config.toml
image_size = 32
conditioning = "class"
arch = "dit"
objective = "v"
cond_dropout = 0.2
mlp_ratio = 4
patch_size = [2, 2]
width = 128
final_lr_fraction = 0
warmup_steps = 520
Rows from block 13 of a small class-conditioned image diffusion model, named by matrix and row number. Rows with one number belong to one neuron. Each number is 128 + 32 x the weight over its row's rms, rounded and kept within 0 to 255. All counts start at 0. Numbers have three digits each. After the name is the row's rms in percent of the matrix's.
After each neuron's rows are labels from the 100 images, of 14976 (inputs lightly noised), where the neuron reaches its highest value: "place" is the part of the image that holds the peak. Only what is clearly more common there than usual is listed. The data: crops of objects in photos (Visual Genome). In brackets: how many of the 100.
# fc1: MLP up (model.blocks.13.mlp.fc1.weight, 512x128), inputs 64-127
# fc2: MLP down (model.blocks.13.mlp.fc2.weight, 128x512, transposed), outputs 64-127

fc1.401 090:146050099115110113084076104109124156138113158103190146131099156104116150146141117112060110128083079150196142172173137087105132123153146108108133182152126199109056111156149123160045111093132121
fc2.401 088:114137119083071185064151107151158180175174120117121071096130158132102184215208123095125159109176107171177091117109136108133143132134180150173080145110124102091136143123112035136102124118130170
place: top centre (42)

fc1.392 109:142111136132125083110155055117166129053096114138132153127051078127160144138130136125127135130144151113031129106147088132134106149152133108088133077104088120146131109144153166092121139121084146
fc2.392 093:179135079105088152123110144127142140184102114138120091114000136092143139114150102118197123163144110167082111102172149194131135122191140160100118147121146090165148087122159178156140134140053041
place: middle left (28)

fc1.216 103:101093158164070110065150111179161123145141173157082139129124125121134122196199124107123136137125080147140133120115159114103076100150102124131084175167084155104139143111179176162125090088161142
fc2.216 081:112106163042125077136129122131129142197108119137137112105128173134173117210116090091125138084147133142089108147173115147067116111182110144130090107075130073115123171141104089110090157157133138
place: top centre (29)

fc1.207 102:125123133162200098125142090160143146090152143158121152089096110149128084132194116130093143108118090147146161133124091152131108122116136130128080137151107113120149137132134187146090140142166122
fc2.207 077:124161142121115165046111125155135163181157141125147134133135122126113101137103140114138145098080172179192139118181104147116090092161067177163070092081120052105123077169092112082131136154162122
place: middle right (28)

fc1.96 108:109088118145085099167200063147140186080180160146145105140166138132176141076153156097154179142147100161118141170147152143117090165172123086133118075135106125107124095129088171085092091101124163
fc2.96 087:109108177038122114068128149115113182177099203166138126149140130133052160105119124117098140150111094159118125120193145124149130150109158092152150105153122102133124134178163167077096069102135082
place: top centre (28)

fc1.385 089:075190078165142126110140123163095113139122140125204176124072119175141126119158143131199120150138080095111100080141112135085143140141122109139087144151080142175168129085137085110085092131121070
fc2.385 095:126108036065093136140118079121162079116144149075147087096138137114175101117127132206092135185091166159079127110127105130181064170157139134116079135064086171154131125166089095127094176196156086
place: middle right (30)

fc1.257 111:130165168123128150087162125145175154160176169106135132148122142124106145127132117109128099179192087168115162118128133215100038154040142114130072146123120097138125107096066109059113098138149159
fc2.257 137:152182131115141130139097098142110129061123114125124168141132109144111136113184119178146103151158173084116161116146119082110100189062150070158194121201111115129116115177141152066152075099133103
place: top centre (32)

fc1.314 102:127135159142118091206136116186144206108168150128181107119103133186147101159182158168165139099151120091098169146152132152071120193102115133190106123179133165110132111111092067113090098104139115
fc2.314 079:147124248034138151074104129107120174143105107099126112134134163149127150133150157089142158101128113157104132154167105160142136206093111112142178125126119134124139127108173134084115112109121124
place: top centre (34); bottom centre (28)

fc1.277 087:182089103137119089150217142115191154136108113136105184106134172111141131111146133146109127194092064126157080159130148139126109158097080146144123201143178155107155131126187068150067165155209140
fc2.277 082:127130126138122116169059162138071190088167085086140083113138156106172129116237148168158122178126118134154147118122161158149109126160107167098156164177110143131192126166149087118161106167093160
place: bottom centre (36)

fc1.400 097:179088166115172128074118138109164172105128185112154114164158072138094147115168088077114087200133131128139140092119126196092159144099164132106193130094108085128116137109168082115099143116136102
fc2.400 074:145071255030073127163163124148154160157145137151158132154116150105096089133098141135108135110123089153113099121173115146089145116141124125125082113107141193093126084127130107154059175147104092
place: centre (34)

fc1.476 098:108134127156124113126142161115139118125093090125060161104106132151109082102087161155147162177122040219191129130122119162088105182098171130167176145142134132127102139142118111120067064087115122
fc2.476 076:120130190041145119152156118109157092120165148134138129104142104137166145055158094123106123096097157064133123137169112106192078091157069171094100140158112093151135105086136114102128142145073105
place: bottom centre (30); top centre (29)

fc1.134 093:140135171112122185181124116119119107047095111117146135104107050096164169129152139128204140154106142071166108130101138109128101129126176166105162116104125104204141148148069083139121074074183163
fc2.134 073:122134207118158140140149121139140049187145181089122145122127133147166146131165160142052108118159101146112146096143092122146190140128130185138091133140101137172121184158106145101133175121130140
place: centre (37)

fc1.161 092:126137169166138157108183147122141100121134193150167112131168142152107111110149120205165134048159134163133118138114139215110127137103089191122135142127092130115151200097124129135101073100203110
fc2.161 092:158123158086156134145092098112155068115162117133133171133119155064093142114142118088157126121144189143132105160144168163115117149057148119136104106178095139125137074145117115107109141146071119
place: top left (28)

fc1.43 117:128125168159091165115085087118152140063111113104163083114115104183156094166125129089141157121118121153196160053113124173083221126200126119063177165131110133112129146102104095125169125147116150
fc2.43 090:133090192112111134167162160126115178122147014107141138135082134089098147209132129074174123158141097095167133149143113127146169123151126168150077101145087100135126094133129102136126103087000087
place: middle left (31)

fc1.489 109:124155132156152142131198108132138115079161124105118164149116094124169118091195135059138120106149129101125115185125167168093157122155100159121140075139111073109142136153161145093149120123151132
fc2.489 079:165114198063130092102110074106162063094130172138119098124122142111187120037053153142154144168113142143134120107173121141141124155127121198132126141100148122110161110176126133158139164170190140
place: middle right (30); middle left (30)

fc1.463 122:146101074079146121147130181113164141149159148148145126151108155144130121100166138135143096128169102143116104191068130084147151108179097141162131148103177121112107133147100125123128157147110053
fc2.463 049:099120048255134129170142177125129184150130102133125146109133153129136107121138129100119129102132116118138113064010106122184149139133128150158123108087128134126138142141139098128107116131112123
place: middle right (30)

fc1.272 096:077153128138067142089132087093117115158148112161108089121167165100146122115133147134077131082167146120102181119161123158097120131073136118117126106176060133085155152161099091129129047126144136
fc2.272 104:138117164174205098208166095113149017128120108108103206116144134130145127128067138124166105127134086116132170189138169141097139182109090115096210143131098116104133060121137121100136164143144136
place: top left (25)

fc1.111 143:104133136129122144097112082157148112104177143111169121160125105118205110164131184076132204076112115210117116157194147127106089187134142104096095157175127115090198098078110153119113107118132132
fc2.111 133:122146171084176139106108020123157080170153141156088164126116125120122108131145076144096110080145150101096125125152121108069104174080150148151110125096124163119138110166145083115118124134114146
place: top centre (28)

fc1.127 087:151117160129103153146096078112128082126098132140112117162037156100187075093178083146114158166131175102100146144106166091124112168075180131127146111125168143113121187178124083083106155132213158
fc2.127 094:127120090154177104112196090126162062124173144095120127110144090124171132130155081152117127072123083183113151190106152110127122068141122164072132102127140055119119111144087156136155131119124144
place: top centre (37)

fc1.30 112:131140107139144093117156118140170139138107147109135126140111101117119091137179067174139109021158158093107126134119122145108161130160090161150143066133071108118098158060111142152083140083186157
fc2.30 119:126135131085158083099164087137198067173117194125078197112087136116177127090124102146108125082133129135085137124135116107103102133113146102158195095114095106084100167201132112142113152129217116
place: middle left (34)

fc1.403 091:084138165140096170127132148163077163137086143113085152151032143155084120201099142127124113149096130123102162160098131186115110121172166144131098112108143145171124144167155151113134149099136143
fc2.403 066:179106060164163039149128143146209092185156135106090134109138124109139146138108134053129133144146132143176100135135134162121092168120125117110095142091197116106102119189102144135142160187114117
place: bottom right (25)

fc1.311 103:112151140149082124145136108184084061082087101137091086201139096075108138135123144148099191099100096144166196193197109123119140125090128176127133141144119159104149174192128095095152103074099126
fc2.311 106:115144200065152146128108071104186107135117145152127115092092078131056123059108074102150088105141202156161101118135124080141092121157085167129111104086134117105117148078094090141090173113140131
place: top centre (29)

fc1.72 109:144165148145103121165233094071132139155177066102125162134121144157095134106112150142138108091212076114181142136153132162085114146088111103186116158153132127101128131090127122103102116109125143
fc2.72 084:136133205088121115086051160130192160189132165127133154106139134098123126082138138141145141124130101129138120122192138094194036153075131118134179092108113106107132104192177158073095056140118126
place: top centre (34)

fc1.387 094:124092162150159144152113137152116110119086146116153195124129143141127076132159104143062132119177090168150157130084215165102136134041117155149118126129101144129138093092101175132092166100184102
fc2.387 105:169083179051056072177097189107112161125096112146094100118127127094108125116158155128144098124100138105122081090124072153106184191116106173157111134190111217153098124113123129160115128100062094
place: top centre (36)

fc1.250 093:123067110129121146164109127144104095134131120073161159147120145145164133161150143146083125149103058137176173102144133107107097106140112118159150186138094150113133104163185137102062066108133162
fc2.250 084:164104149047055152093105111114147125095122150122132098134124126122141092161135153179131161138174182161114161118124132153119163100137122098087075159132105119188113158105152127162174126116175137
place: bottom centre (38)

fc1.481 088:109171154152111121194061127125169136186100130086146166138101134158163159099174076125103074141164120127067169125078146161134130131071127176163223162144154141128146162135153106129105111159154112
fc2.481 071:178147098085142132113168100129156187068188122133187128117103143137192138126109079103098141128201149143193102120072167129114094047039116122112166096125165142134098137112178173130123137107126158
place: top right (27)

fc1.343 090:166071150141123205132056159137117113060071118126180149157104131126165123136144122141089119133159146151212140215117151093100167154076119092124129114110174131131148126137140068160099134105139129
fc2.343 103:139097191089118096108127154149120255186130148146112066128130152111127112125160085111147141098104041153146087035152108117129147115110123146124058118121155128126112159111127141171113139135148129
place: top centre (30)

fc1.417 077:085073085093113108127109083118143056123092184120145097164090154132132107159128105148099153118129089154089155143168103104148126161109116142157184230126142160166127177176123134102121104104191081
fc2.417 059:102109096207096188065160077163138129116103104094199181172157143103071122216107169111165115109154167129125203075064127144153120147114128079121141150145137126104140172077114143145102086151145110
place: bottom centre (30)

fc1.384 083:130089173146184124088092146080137140101173164125128144139017103119113162158141108117174134061151122114154076159120165104088131118091157120104122152124117090145113096088062158151095108117145159
fc2.384 089:162105110084149116145148166131100223164115144122130055122182164104119095147066189135118149070142160197127107171155125139117163134086122146115125193155160112137155148126191135116142136157143132
place: top right (25)