python train.py --targets=["object"] --qk_norm=true --epochs=10.8 --final_lr_fraction=0 --weight_decay=0.04
Rows from block 6 of a small class-conditioned image diffusion model, named by matrix and row number. Rows with one number belong to one neuron. Each number is 128 + 32 x the weight over its row's rms, rounded and kept within 0 to 255. All counts start at 0. Numbers have three digits each.
After each neuron's rows are labels from the 100 images, of 14976 (inputs lightly noised), where the neuron reaches its highest value: "patch colour" is the nearest of a few named colours to the mean colour under the peak. Only what is clearly more common there than usual is listed. The data: crops of objects in photos (Visual Genome). In brackets: how many of the 100, against the usual share in percent.
# fc1: MLP up (model.blocks.6.mlp.fc1.weight, 512x128), inputs 64-127
# fc2: MLP down (model.blocks.6.mlp.fc2.weight, 128x512, transposed), outputs 64-127

fc1.14:079134103140129109091161131161135149119140159147091134109102144070105128159103159156115150114200098153137147123142141079178242128126095117177102116160071123093174086130113188166116150121092085
fc2.14:127136161129083140123140109133107122120104085113115156120116084112139138106102113132153174155128043126127050119155137192086071121089128127085163143136154126134134155153057210114104174130098092
patch colour: pink (29 vs 9.9)

fc1.186:082167167146147141128148090138163140031129140093087150054104106104110090144069102143123175125130088086128153129145114094127171083113095120106131089126138110128174097141134145102131116108185116
fc2.186:118103166143118069097134135145108126187166104143197115107136121118127128112181129113103132108139108093048098171160162070137148119154137145143157119130157065092167157087090092144140104084160155
patch colour: orange (46 vs 1.3); red (37 vs 0.8)

fc1.322:082176150148169136139106098098151105156156114114117156116095042104088125134111100145144114064123115081172128123105154174141128142162129080158071115164141121124126132123143132085121080195137255
fc2.322:123180112153178181148130142133183124159157113156118147139089091154091113164132160093076139190082149132181146134151179135162157123105168104097158066124133113106145125142183196104155152099174175
patch colour: black (74 vs 16.2)

fc1.190:105042202068185114133137079145105206134145177195167128126145118155133126144126075155076117167165057091161116147149132123179141153156124154142114154115145161110094100098178135153161140118167186
fc2.190:119130109116109123189103150131109159105140135137127113090140137121171106156129157121118133095133106188097127157120121111100146155115162114173125150071144090114165160140114133163109122141175175
patch colour: brown (61 vs 31.4)

fc1.309:119170156132116135185139194141107154095105145099127124112112149122126180164131145167100110052138118085105140141140108113113150117169107072150076167081113142112197136047195139120115062149117124
fc2.309:141115117126227074128208096115144121141105105079175142126131189134144137155177126141112146107133162117061129146102110122110171143124137150110122163224129143105133128132138112132157106207140149
patch colour: black (67 vs 16.2)

fc1.269:141165119150179129137199106123121090125135081148110167188117108101088108099088165121116136137158161177170153148173123106198169092063150137151059149145141105108118155147150115073076143124163158
fc2.269:121137099118085113111090104125115133132164157126095120127156139109134138062139119127164152127124089135152145125125137152120109103141084088025153143129090132132108154110089094165140169138156137
patch colour: white (65 vs 6.6)

fc1.365:141043127194174115101115072129113101084115126150125134116165116076089119133154162069111146116088130162167159117164150091139081108121110086126133137114114104099125098145144163127155117186068108
fc2.365:123093122154127138101084093112119149089090190113139123121091120108191155122113109205098134084121055104099129147160137118178153129124095066159114172135181084139120113139144098128108155095140111
patch colour: pink (31 vs 9.9)

fc1.468:088122161145138097147105139122106154151105126150102148105189085135082153070125140052081145119098143118142112154138085143130105136109101090127078092180180157181141090165129130127097107104137095
fc2.468:137154116117106161128179120142116147111165153161161150098161075124188120199114176199198125150106107102100076152090098060178171147161112091159148105137107111137129106111111193154137193144092131
patch colour: red (27 vs 0.8)

fc1.495:103125133133162127120210155088105101131132127153113133140077185143138144072122138091111169121101101164071176111189071149146124134178125127157096139152121136040134163163142095147076144131086132
fc2.495:127121141119114119118089132139213119114084134120147115137127142117130123093179134102123144089113150118150138170123197129084121062187108125123099115023151171130137121112148084112062133085121082
patch colour: grey (63 vs 30.8)

fc1.382:145160172144161149107130142132110130153141139102172113132136134128116141163137137118180155116138206178147165139157084162160114138134110124159111125141171079119172122109097087110146119138112184
fc2.382:119186160144160143142106125109125129175091087126076078109121132156165135139145130105142126147111066113168103078131071131120129184208108095138150166134114192133147131111113040145096117096165148
patch colour: cyan (64 vs 1)

fc1.71:145108098128136172142168140118121148124134121133176145142166140137094167119175112140112093135137146158081121138164108106177153145141141129147114194143165152124158145043152155111093094113079119
fc2.71:082134176092092183075081147153154134126174138109086125129111181151168148152166121103128137163122028154140146065133166129103107101156108144138201136153120135113124135120121157103081121144118136
patch colour: black (74 vs 16.2)

fc1.274:066112151196118133132156185148144155148103111142092135074140150119111153130182137127109121150208155142170152095179157040090108129145135147097108122094132103104096105157128106121091102095145105
fc2.274:116128079103097119126146068113115124125106139065154095153137149138140131171159117120153131133148113145132118144092145212104151100112132156103136093112158137142115098093138099169160102195038164
patch colour: red (75 vs 0.8)

fc1.120:113135073145120154166184144132132096186184169131080088171112125077102110125187194129084146090141127163135171140114120133164140158131086123157134137171154126120155140124141112183132072145067132
fc2.120:125089128163140154156137162149149114157141096100127134146141100125129172102138163158147139132105119083186158086125107165104128155131170123066119125141122171133127096146035077073168078132089112
patch colour: white (51 vs 6.6)

fc1.184:110165168104165126134075144120150157069090114055115123126117146106137133129160140112136117129191175143174141122126126112147156094096148176127135102098132166099135140112114140152102130101141147
fc2.184:139137137152138085063136116132131148093140164114145187132133135125141126137131160128129143184108108198117100133089155194183159139196095137167152118084099105161136120175121067119084167114124119
patch colour: pink (42 vs 9.9); white (41 vs 6.6)

fc1.170:116126129162136146116088111111194126167091142124098163122116089150175122116144103136096108082151100147199161210169095112169148080118091141125118120091111110144143112075114119132107127127157103
fc2.170:152086136152134133137154134140218111141085108193121183135134115098118110155046113018123127202096120169117151082120112130177153164164159205128152073105081160148130125119131138123147140071149133
patch colour: black (66 vs 16.2)

fc1.492:103148149153142165172116140141134130101081074152085156121147104075151125029130167076120163147209206148117187145137120140145173112177134136164149063142171133147144158103137150114114153076111129
fc2.492:107098104107103123160155163151125112203144104136167153164150113133132146125071130109134073131137078189149178097072148110102178117073154092169098087088101124110126119129142088157151178148154141
patch colour: grey (74 vs 30.8)

fc1.137:125118149143138105069163129122170196143160090126097105090090134156112093081155148155093106145067114129189147091133134140167083100092164161130117137164091113117135157128122095118053141174105147
fc2.137:128129135124152078153131100158153095184175144173118082149105090158143130101122055087095130086090109129187070140160096157180129136160180135100148107136194085121127141127161150127148117160174135
patch colour: grey (62 vs 30.8)

fc1.198:114111134124116104186171052132092102148126083122078105113161086102136163056197105175123134138133167191114115143124160162133122145078119161144129113159135117125125154189169110117144103085101125
fc2.198:126112175121076232120131161095143140161098147113097118081134142111075126119148108114147108175111078054139104079141119115123141128138117177130090124154100178159137146102150148166196156107152132
patch colour: grey (69 vs 30.8)

fc1.15:068139162123104154159124093099205139091128125095089131062113164140122076164112129144034122152146103121145120123157100074120124077137099151151133122128086131144107050171092120141100148159227099
fc2.15:141136157160118026195121121110100132060148109131204166084122140141182107107149094122111132135109059194117148150141106101131150129135135090085134059101123118144096151125148063157131120110111144
patch colour: red (79 vs 0.8)

fc1.481:096131161159166130134109160140177100086092161133152127125093132089143090108064125152104128143126199158130151153150084180158116084113176162151077183135177090139149158121109034082135130099161147
fc2.481:138128197176127106108078158120116115129133144087125132120121150112131145124107115134134134114132153127124120143160086175126172105204217153134193092124103134117131129089067134105157160147141121
patch colour: grey (89 vs 30.8)

fc1.476:100088157100214154150124119103059119134159129128150076114123100129103054131141146147066142095080185203127141181149122149187097119174107122137149128125144140116064139160174150089103143096100119
fc2.476:100073145142136130148112122129103151140123115158167113122137127169145132095116120174119138082083094038209114114122133088185120212097089095112126118121064182111137106106140123110119151097074105
patch colour: pink (31 vs 9.9)

fc1.96:102124138133171103094134137146121109090051105075146184135119118110139098102106176070122145049123133140117166101137125149105118120129129097136132085102147133117130141128107119142160136129119147
fc2.96:127155118105206059115142120127143112083112124124125058108140075129184136135157158129169161129126236099098145181092144136080179137127147099147145147076143063146099166178125153121121124151146142
patch colour: pink (44 vs 9.9); white (28 vs 6.6)

fc1.428:131100163164106103086098218084133174071209157127080125087110114164072143114093108068133134148104203148168124108128124131132147089084156115124074102136163140154107140126085097096115119090138138
fc2.428:142128181138155142107156140145115136113124085137145129142108065081110105121109062183122132102096116062153064132128193115201100113217159099122120135156129144120118164126099142171126148119141105
patch colour: black (43 vs 16.2)

fc1.294:177070136131156153124108166193162176137121145135150138103112120142142178140169153147153124085165074127159158203126111100116106098190072102133116153136093116126170098092083125118121155096173147
fc2.294:136083115167135098107152138120152148138111116100134149123141147143130155179144119111124117144102092174108062133123120153179132081134124096126190139083112032122134137155117114108169125084092131
patch colour: red (29 vs 0.8)

fc1.288:044090123133152111104151110110143142120180118104074134049164143124103118136156148132071165165143100074127125108170087129174160115106078133177116103147098070200154098111130110178131114085162202
fc2.288:100103141131102096076078180119152144195136153098129087164168108153117142163201153130136146130099121181123096151115139123135178104170146162181110097106163073114126102107099116097125141082154185
patch colour: orange (52 vs 1.3); red (34 vs 0.8)

fc1.108:160090166171119117160123172123117120124119152180156165188120100122091110035188124131163116122080225068140164129130120121184098112177109127179100170109139087060146171123144103116144121113058114
fc2.108:088134145161070214070113097118131128196077135169051123152101186124110131123085120125130146092149122083106101091144104170130098116118129153151144157104157200115133133106108096088104110143128119
patch colour: cyan (51 vs 1); green (39 vs 0.8)

fc1.112:117132115145039139082084156124194159156091095052073166109142121132090088154103171158113149075153140131115116106122116121190136146121102138216141132169147117154098099142118135142144135130151111
fc2.112:122109081090013144086145155108081127102156133124165100109135145155128129111160104115101138098111165140123094128144108109154174141143183089128108163137122117138088128109053133098115100131186149
patch colour: pink (29 vs 9.9)

fc1.176:127169141120135136128111152123114162110145170108131157128124141123129101123092076150125099126123162124126133084109128096177142098198095134095130128149149120117124069044164126182113167092133109
fc2.176:132137173124110066151129121097053115090135147103111121117150128155140140143108111181118158086143074192142075171138149166097140118117177122166139158115125068111099142150095173092184128120121094
patch colour: black (81 vs 16.2)

fc1.435:118154143112111155096171090122144127094162130121129149162104050138117120123166151151141100100115124191091152157154042141185121093132111156155110116210150118125132132158102064104151172034110136
fc2.435:140143143085104104119109163121114109063163109154084118073114181105120134139123155131140124136125151099215068102123018144112123094145090119106172092153136103117119098119107115103165152087115113
patch colour: brown (66 vs 31.4)

fc1.229:188062106127194138185158195118115119081119167123141095174014129105133153080152159144161147117104085149115141139153101092110139105110120109135135106145122149176151223097113128172122084138150127
fc2.229:150101030143207099144100157105155124121156107114127106143131046161135132119116123146125109140103142120130170150108083143107169091153154151136132150162100088140166120166078142102117115112151123
patch colour: cyan (26 vs 1)

fc1.469:101076137157123190157150173109143125048120109129140217145101151154108101117179159048128120155161135105155127155130072094154160100168131119178120101155136104138091133100152152153118149100097087
fc2.469:137100113130130170124193120151116099153156147155116103152097146110079131124106069164117142127156172117107154066106121112127146104095181139137159083110135123144136093152169146168158145162134101
patch colour: pink (37 vs 9.9)

fc1.101:061115124141243110139115171163158148112138116111160101109103113127133071078137174137064131135164110143072149142151062131171108121098159168159121107165128121097118137150169103141097115069164087
fc2.101:145107141126144117133166125107120127090128127126149127084120144179080139125170133137136140120109093091193093119145139115082154160126069224142125141195199129136142134141120062105167110182143098
patch colour: orange (47 vs 1.3)

fc1.115:109128145141127130099159134164110089124160149147128135082110128085150107100141185112118156124067188191127210169141141187146131116127108165199116123086157080116174177103118089077112159153091139
fc2.115:152210141121078102125075118116151136123156143144094118104108147135087160100190163161108118166091084139086116155161109110153087183109068054147121077093172145127105113110159105169147106151102124
patch colour: white (88 vs 6.6)

fc1.343:098172206131154123137136091110151142088160180113187103121126124141116100120092105180072140126095078096197106107109139144138128060097063158098111136137129116160138126157094154081062127122179117
fc2.343:154129186173158066156116139144147126081144096190120127155092113111132103108104110115098127101136128129078169179129137116206129096150085114119140114154173086108128097111104081163169109078144122
patch colour: red (79 vs 0.8)

fc1.182:091172201110223157139089128156136143130122168154197071114144147088141150124129169123117159090122172131129169134127086087225128092184106122126114121132186104131107121135113109137033129057123134
fc2.182:127111097162141135138123139138142129158108145145129193097134086130201127160130133131116102130085136146250112166119119143155098178151142050106111176079115117124123126142086087098111205017121118
patch colour: pink (42 vs 9.9)

fc1.508:105124113134138158163075181111149124128103089085169107119125192131089183132148174147144177110124133171141153130182122133124081114141116110140083145089159091143154148059165147111089074156129102
fc2.508:171165130117175074147098128136147117148037090109112066127147108135166135076174120117117121148122106144140138134105091117124126099093143102107103121154135212118122136104139045119121149155086131
patch colour: grey (64 vs 30.8)

fc1.450:063096138120140141111156098098121099109084158147149152118135120110122139118091129120096112181143094189140128200167096114130145092113094118151112086109142097144112115120110149109087195129136119
fc2.450:151098063148100138174103110157110127144095147146109210125146175118143103134115130186129169127135205142113100153094126114095158113142155150140201126137105178116099107158067115128124117065146127
patch colour: pink (35 vs 9.9)

fc1.146:117077161188116131130118082085161102083163208204107112133087154113115136103125094115065174073155135150153120157151077119090134177117112102153089117145109098184148126109092061202104090072162151
fc2.146:121099050158083115084131130130052135097188113131116136153109101115110143145138150123157136123138094117184139109115098155115121178073115082138183156146089164120126156103108125093146111144149121
patch colour: grey (68 vs 30.8)

fc1.173:151094159130115184115134150087087172093149140129151120148110148135118115208195121080132108112126146156152160184174101106167115095169098115057112167074116116104136076076156128157114104133142129
fc2.173:120165134087046120172090109149153123174158128081122166135128159124077101099106121093144117126115073103135142132154134110129115173118198148109116080119115111137136134212109133165211136118137108
patch colour: black (35 vs 16.2)

fc1.308:088172147139160118168134099089141179089115139071160125083129126163148082120101134134124077142106089100144126154103099118132150096122127133120135167146102139112089117137094118129125108132186082
fc2.308:138142196169131042189109124120153137117182145131156176107148124151094137126132090147116106119098081153088153168166073074091180065125128109116177088097143082120122131083171073120134132139090137
patch colour: red (42 vs 0.8)

fc1.394:183196199127191156150120135085105150128125120133089117133129131120113106118110116185084068121123130103155112111112155090103172178150149108153087186137105091119128166147122129136171102175123060
fc2.394:154113129107121162075221085154119138146097114125147128116140109133112118107142131132130170132129150122144135136120187063155145119111174135145175122135161093100137122145131070151214138141125098
patch colour: black (57 vs 16.2)

fc1.99:103117121121121151120098112102101142117096087203178058139171112158135175095183099163114155176129114105163127059134144144151131094156111153075105112143160150119158093103146036150117111122092151
fc2.99:159145082155165105163083161120115133162157061158106175136123103113183147098083141156115108168149152048082130117140154148140056099147143064121162097118132084143124110144155188132135155108121104
patch colour: grey (80 vs 30.8)

fc1.279:073111110175113093116131147149113089120098122130080134042125100095074146165188159105071144117130111146165128104163111106167169115157096103126128074139091067097122112135107159132120121139144177
fc2.279:110124117118118179057095136116149123142105140134103100183126059118162135141135111158144124141110147147091103186121160167106132079139091092159073141101162119113107136122095136061146159070170158
patch colour: pink (28 vs 9.9)

fc1.509:083166144161133152154078099134174068109114166110100177117159111083181127145130145147126169078082071146137146111158107140136090126118113177189067125117186117111159129142089145062132092109163132
fc2.509:124143102101142164091137116148124117151083123095144199093122167139133137100084154147140146165137125086156084141118109104125141061093153161146102132117083115140132136112089151216190088170131142
patch colour: grey (61 vs 30.8)

fc1.383:109172148162134160144106111135170104123094160072106179133137137081167154131127155113092160078151184171170084183172148101139136112126122090154123124116132054132112176160159192131098110094091068
fc2.383:095099124193146114091150124127163132110150205107180081122141140114109117154195171084127102101128133184121137191115111109180159065129093114084138147117106100138138126097107101139106142141129154
patch colour: grey (85 vs 30.8)

fc1.299:066103135141217116050171119119134106115132128113123149109102094087118096096105191160118154099113147121156187134170154177114176105114113138144151112153155079135155128132122078077159180123155104
fc2.299:102110184123088114152105116130132124138128145168101082107134154131119148119104148130135111159125111142113181150144090150160097096126087101162123149126255160130132160084163135106092070088128127
patch colour: orange (45 vs 1.3); yellow (42 vs 0.5)

fc1.227:157062155157127195167159158116167114137124145140180107250107112126123082105207165131132126112105120141104134160129148174148088104157115118165118190088176076117145186068162133139122109088079127
fc2.227:150121149161125089174105086124151119085180151173096093140102143125210121112044132123144106091116078154138098109147133151113151134112118121151152133079078170127116176160156140094115126159132133
patch colour: cyan (71 vs 1)

fc1.501:140096134135130193127111143168077175151134102165153146079156131131121157083157138107128148047209138083128172098140120103150162107105078136085126144135137086128069104134160118167105113112123120
fc2.501:147090130121021129070098122122074125167172171119176110120117109137178156145098130106120161127150091108144122123121106208168081102153092112161176154155115115138149142154106192102098127141143116
patch colour: black (56 vs 16.2)

fc1.205:145113169149102155117117166083134088150102148136121098255119113115134122120185115115166116079061144130139176134150122146121096101130140135137117151121149106104134160107189066156159152101046151
fc2.205:125118115142142210088080151140117115109122140152078117149139155118123117144066175135131137094138129087128110110123119192158090139192151142141146145084117143110130129125121203131121169131145117
patch colour: cyan (79 vs 1)

fc1.250:115134209149191157153151188080143138017152142101173108109212174166154130111106111126109116090106106159127126096140140130168092096178130180153123139053140149075137109061155164117139120149146113
fc2.250:131109219156137123161185159131216126015162109131097081146109135106138126123127101085134115147150135135136143174129128121149149123115205092129131125149153124132134121147121185116131151112106112
patch colour: black (39 vs 16.2)

fc1.243:115113143112153177187169128123126146104141148134096122117143112120129151139191118255097127180130124139151106171157075080107126133168128073128084121148109118135104130086147153143103125091137137
fc2.243:129103177119195129134099087151118148104155112066038149135109070135124132143137153075152098162110119117113108118146170120131101122132154079120141104077163161115109125132158130134177151153142145
patch colour: black (37 vs 16.2)

fc1.479:148113113130106183159190123033071170126107115143124142187142102128105158173161105142142072117119187139151113137111109101166144120144100141140124107147139106102068127107167131152121111109096123
fc2.479:131155156155052136103070164123069111114175112106104134101113127137119133077126075129138113078142074088142118116162120085142156157175146120131145187116172129122120108122071157083143143116126109
patch colour: black (83 vs 16.2)

fc1.52:172090153129169110153195095160074128123152082130146094159180111161126149129133158142129116177120103177107115196129121157181183130170127190125150102134162140031188174109136108116119123097114112
fc2.52:126131105135181128212079113105066125069089159141120117123142154144086116077102114118140128115117094064151147065115153107099114143154093118121128125148079212112154130078092110151144098183133098
patch colour: cyan (32 vs 1)

fc1.333:105124127096179136166102083132071116135137141166107150138097107123081162129103139204134152134113153092182119076146087158131105110078151142135099177097184118142137137143100057125141084120116124
fc2.333:128028191123119115140144158135193141154167120143148134135110107111120116131080140053114119156143079162089141203138187082174181149118118145142188066096134078107141135125148082158144119110142121
patch colour: pink (32 vs 9.9)

fc1.46:089084080139133125117089148109126102126124141111079101047151126089106131179181152173091170127151059143158145129159087078142195110116072162183117099116098101119113070141115130156131128088176078
fc2.46:106110127168090184087145167133080145163057125153083124164100124130152112142147109138098122123152161140094131157176100131098143140114175163207110123147209163117147106154082168133157155121169096
patch colour: orange (61 vs 1.3)

fc1.60:115134171139184143177142065158080096106137160114118134131132123108120122124087181237064120131114125165138176080158143115165114129083139114191106207154143110113120152125112051110121086128183133
fc2.60:109060180138142120088124162123111140156111146073081148136145114127139126113037122030130124126164109140112164173118149098115103187199180146101174113158117034129127087145119111162093101092169137
patch colour: pink (45 vs 9.9)

fc1.219:126155103088162115110141131162158109094139146147188103118107157124099124176195177190110110110131112151126178123115071167148098120190088160120123171135172101122125204076120139073126095096133144
fc2.219:135083136120134095185149146147136144083116148140190136116117089085188116101106166178142134143129144105111179112128118120082159113078095057174140133068167160124120102168197066125139124151140092
patch colour: black (63 vs 16.2)

fc1.290:078129176138123143126060083077133117021108123181178088135141170127147163078177128120101093132125140137129154091126116151115184087120114165133132136105155101114050115108153066111092114147124117
fc2.290:132127127156161092221137108116170123117131119202087143124125114137081128149119136082120181183122213040107190142129158123120163130084179106241139117128123094128107116105167148125118104123087120
patch colour: grey (71 vs 30.8)

fc1.467:151124144170099163137112140052168162094156130115145150154119139169116119139114147144149094080080212151134080139167104124163156062204114160097103186135159146129077128097117130118121099131104092
fc2.467:137067191119169143146163137140178114059072119134176194109137087166143131140159094112127140131120139067115137106133158119118147093151134155142109208142191107131165112166094108135169088118159122
patch colour: black (100 vs 16.2)

fc1.38:076166169150135191130079102108141115143131130154128121097077094083091125156086131132069105129102166183171184126136120109126133140130151164128129158174140110146126139115069127112078126040168122
fc2.38:120122114103118174064147138118108126154173113126153086119104201167183114109149123096109148151101204159120121128089137126104092066073129119159153118077121092120134138150120120109127159110099161
patch colour: pink (32 vs 9.9)

fc1.241:142087154160043122205089125168149153069194109117171146132157156105140096137159145101109154133147143136143223128145130136088147101088138137150134132149119146148136135070146227139170152113124126
fc2.241:147180143141150107099058158118037119129093132096106132156100122136113132112213166123123125116093136112145065131127074153128118147138056155141087137154146128118136116102127148115107168087108145
patch colour: black (45 vs 16.2)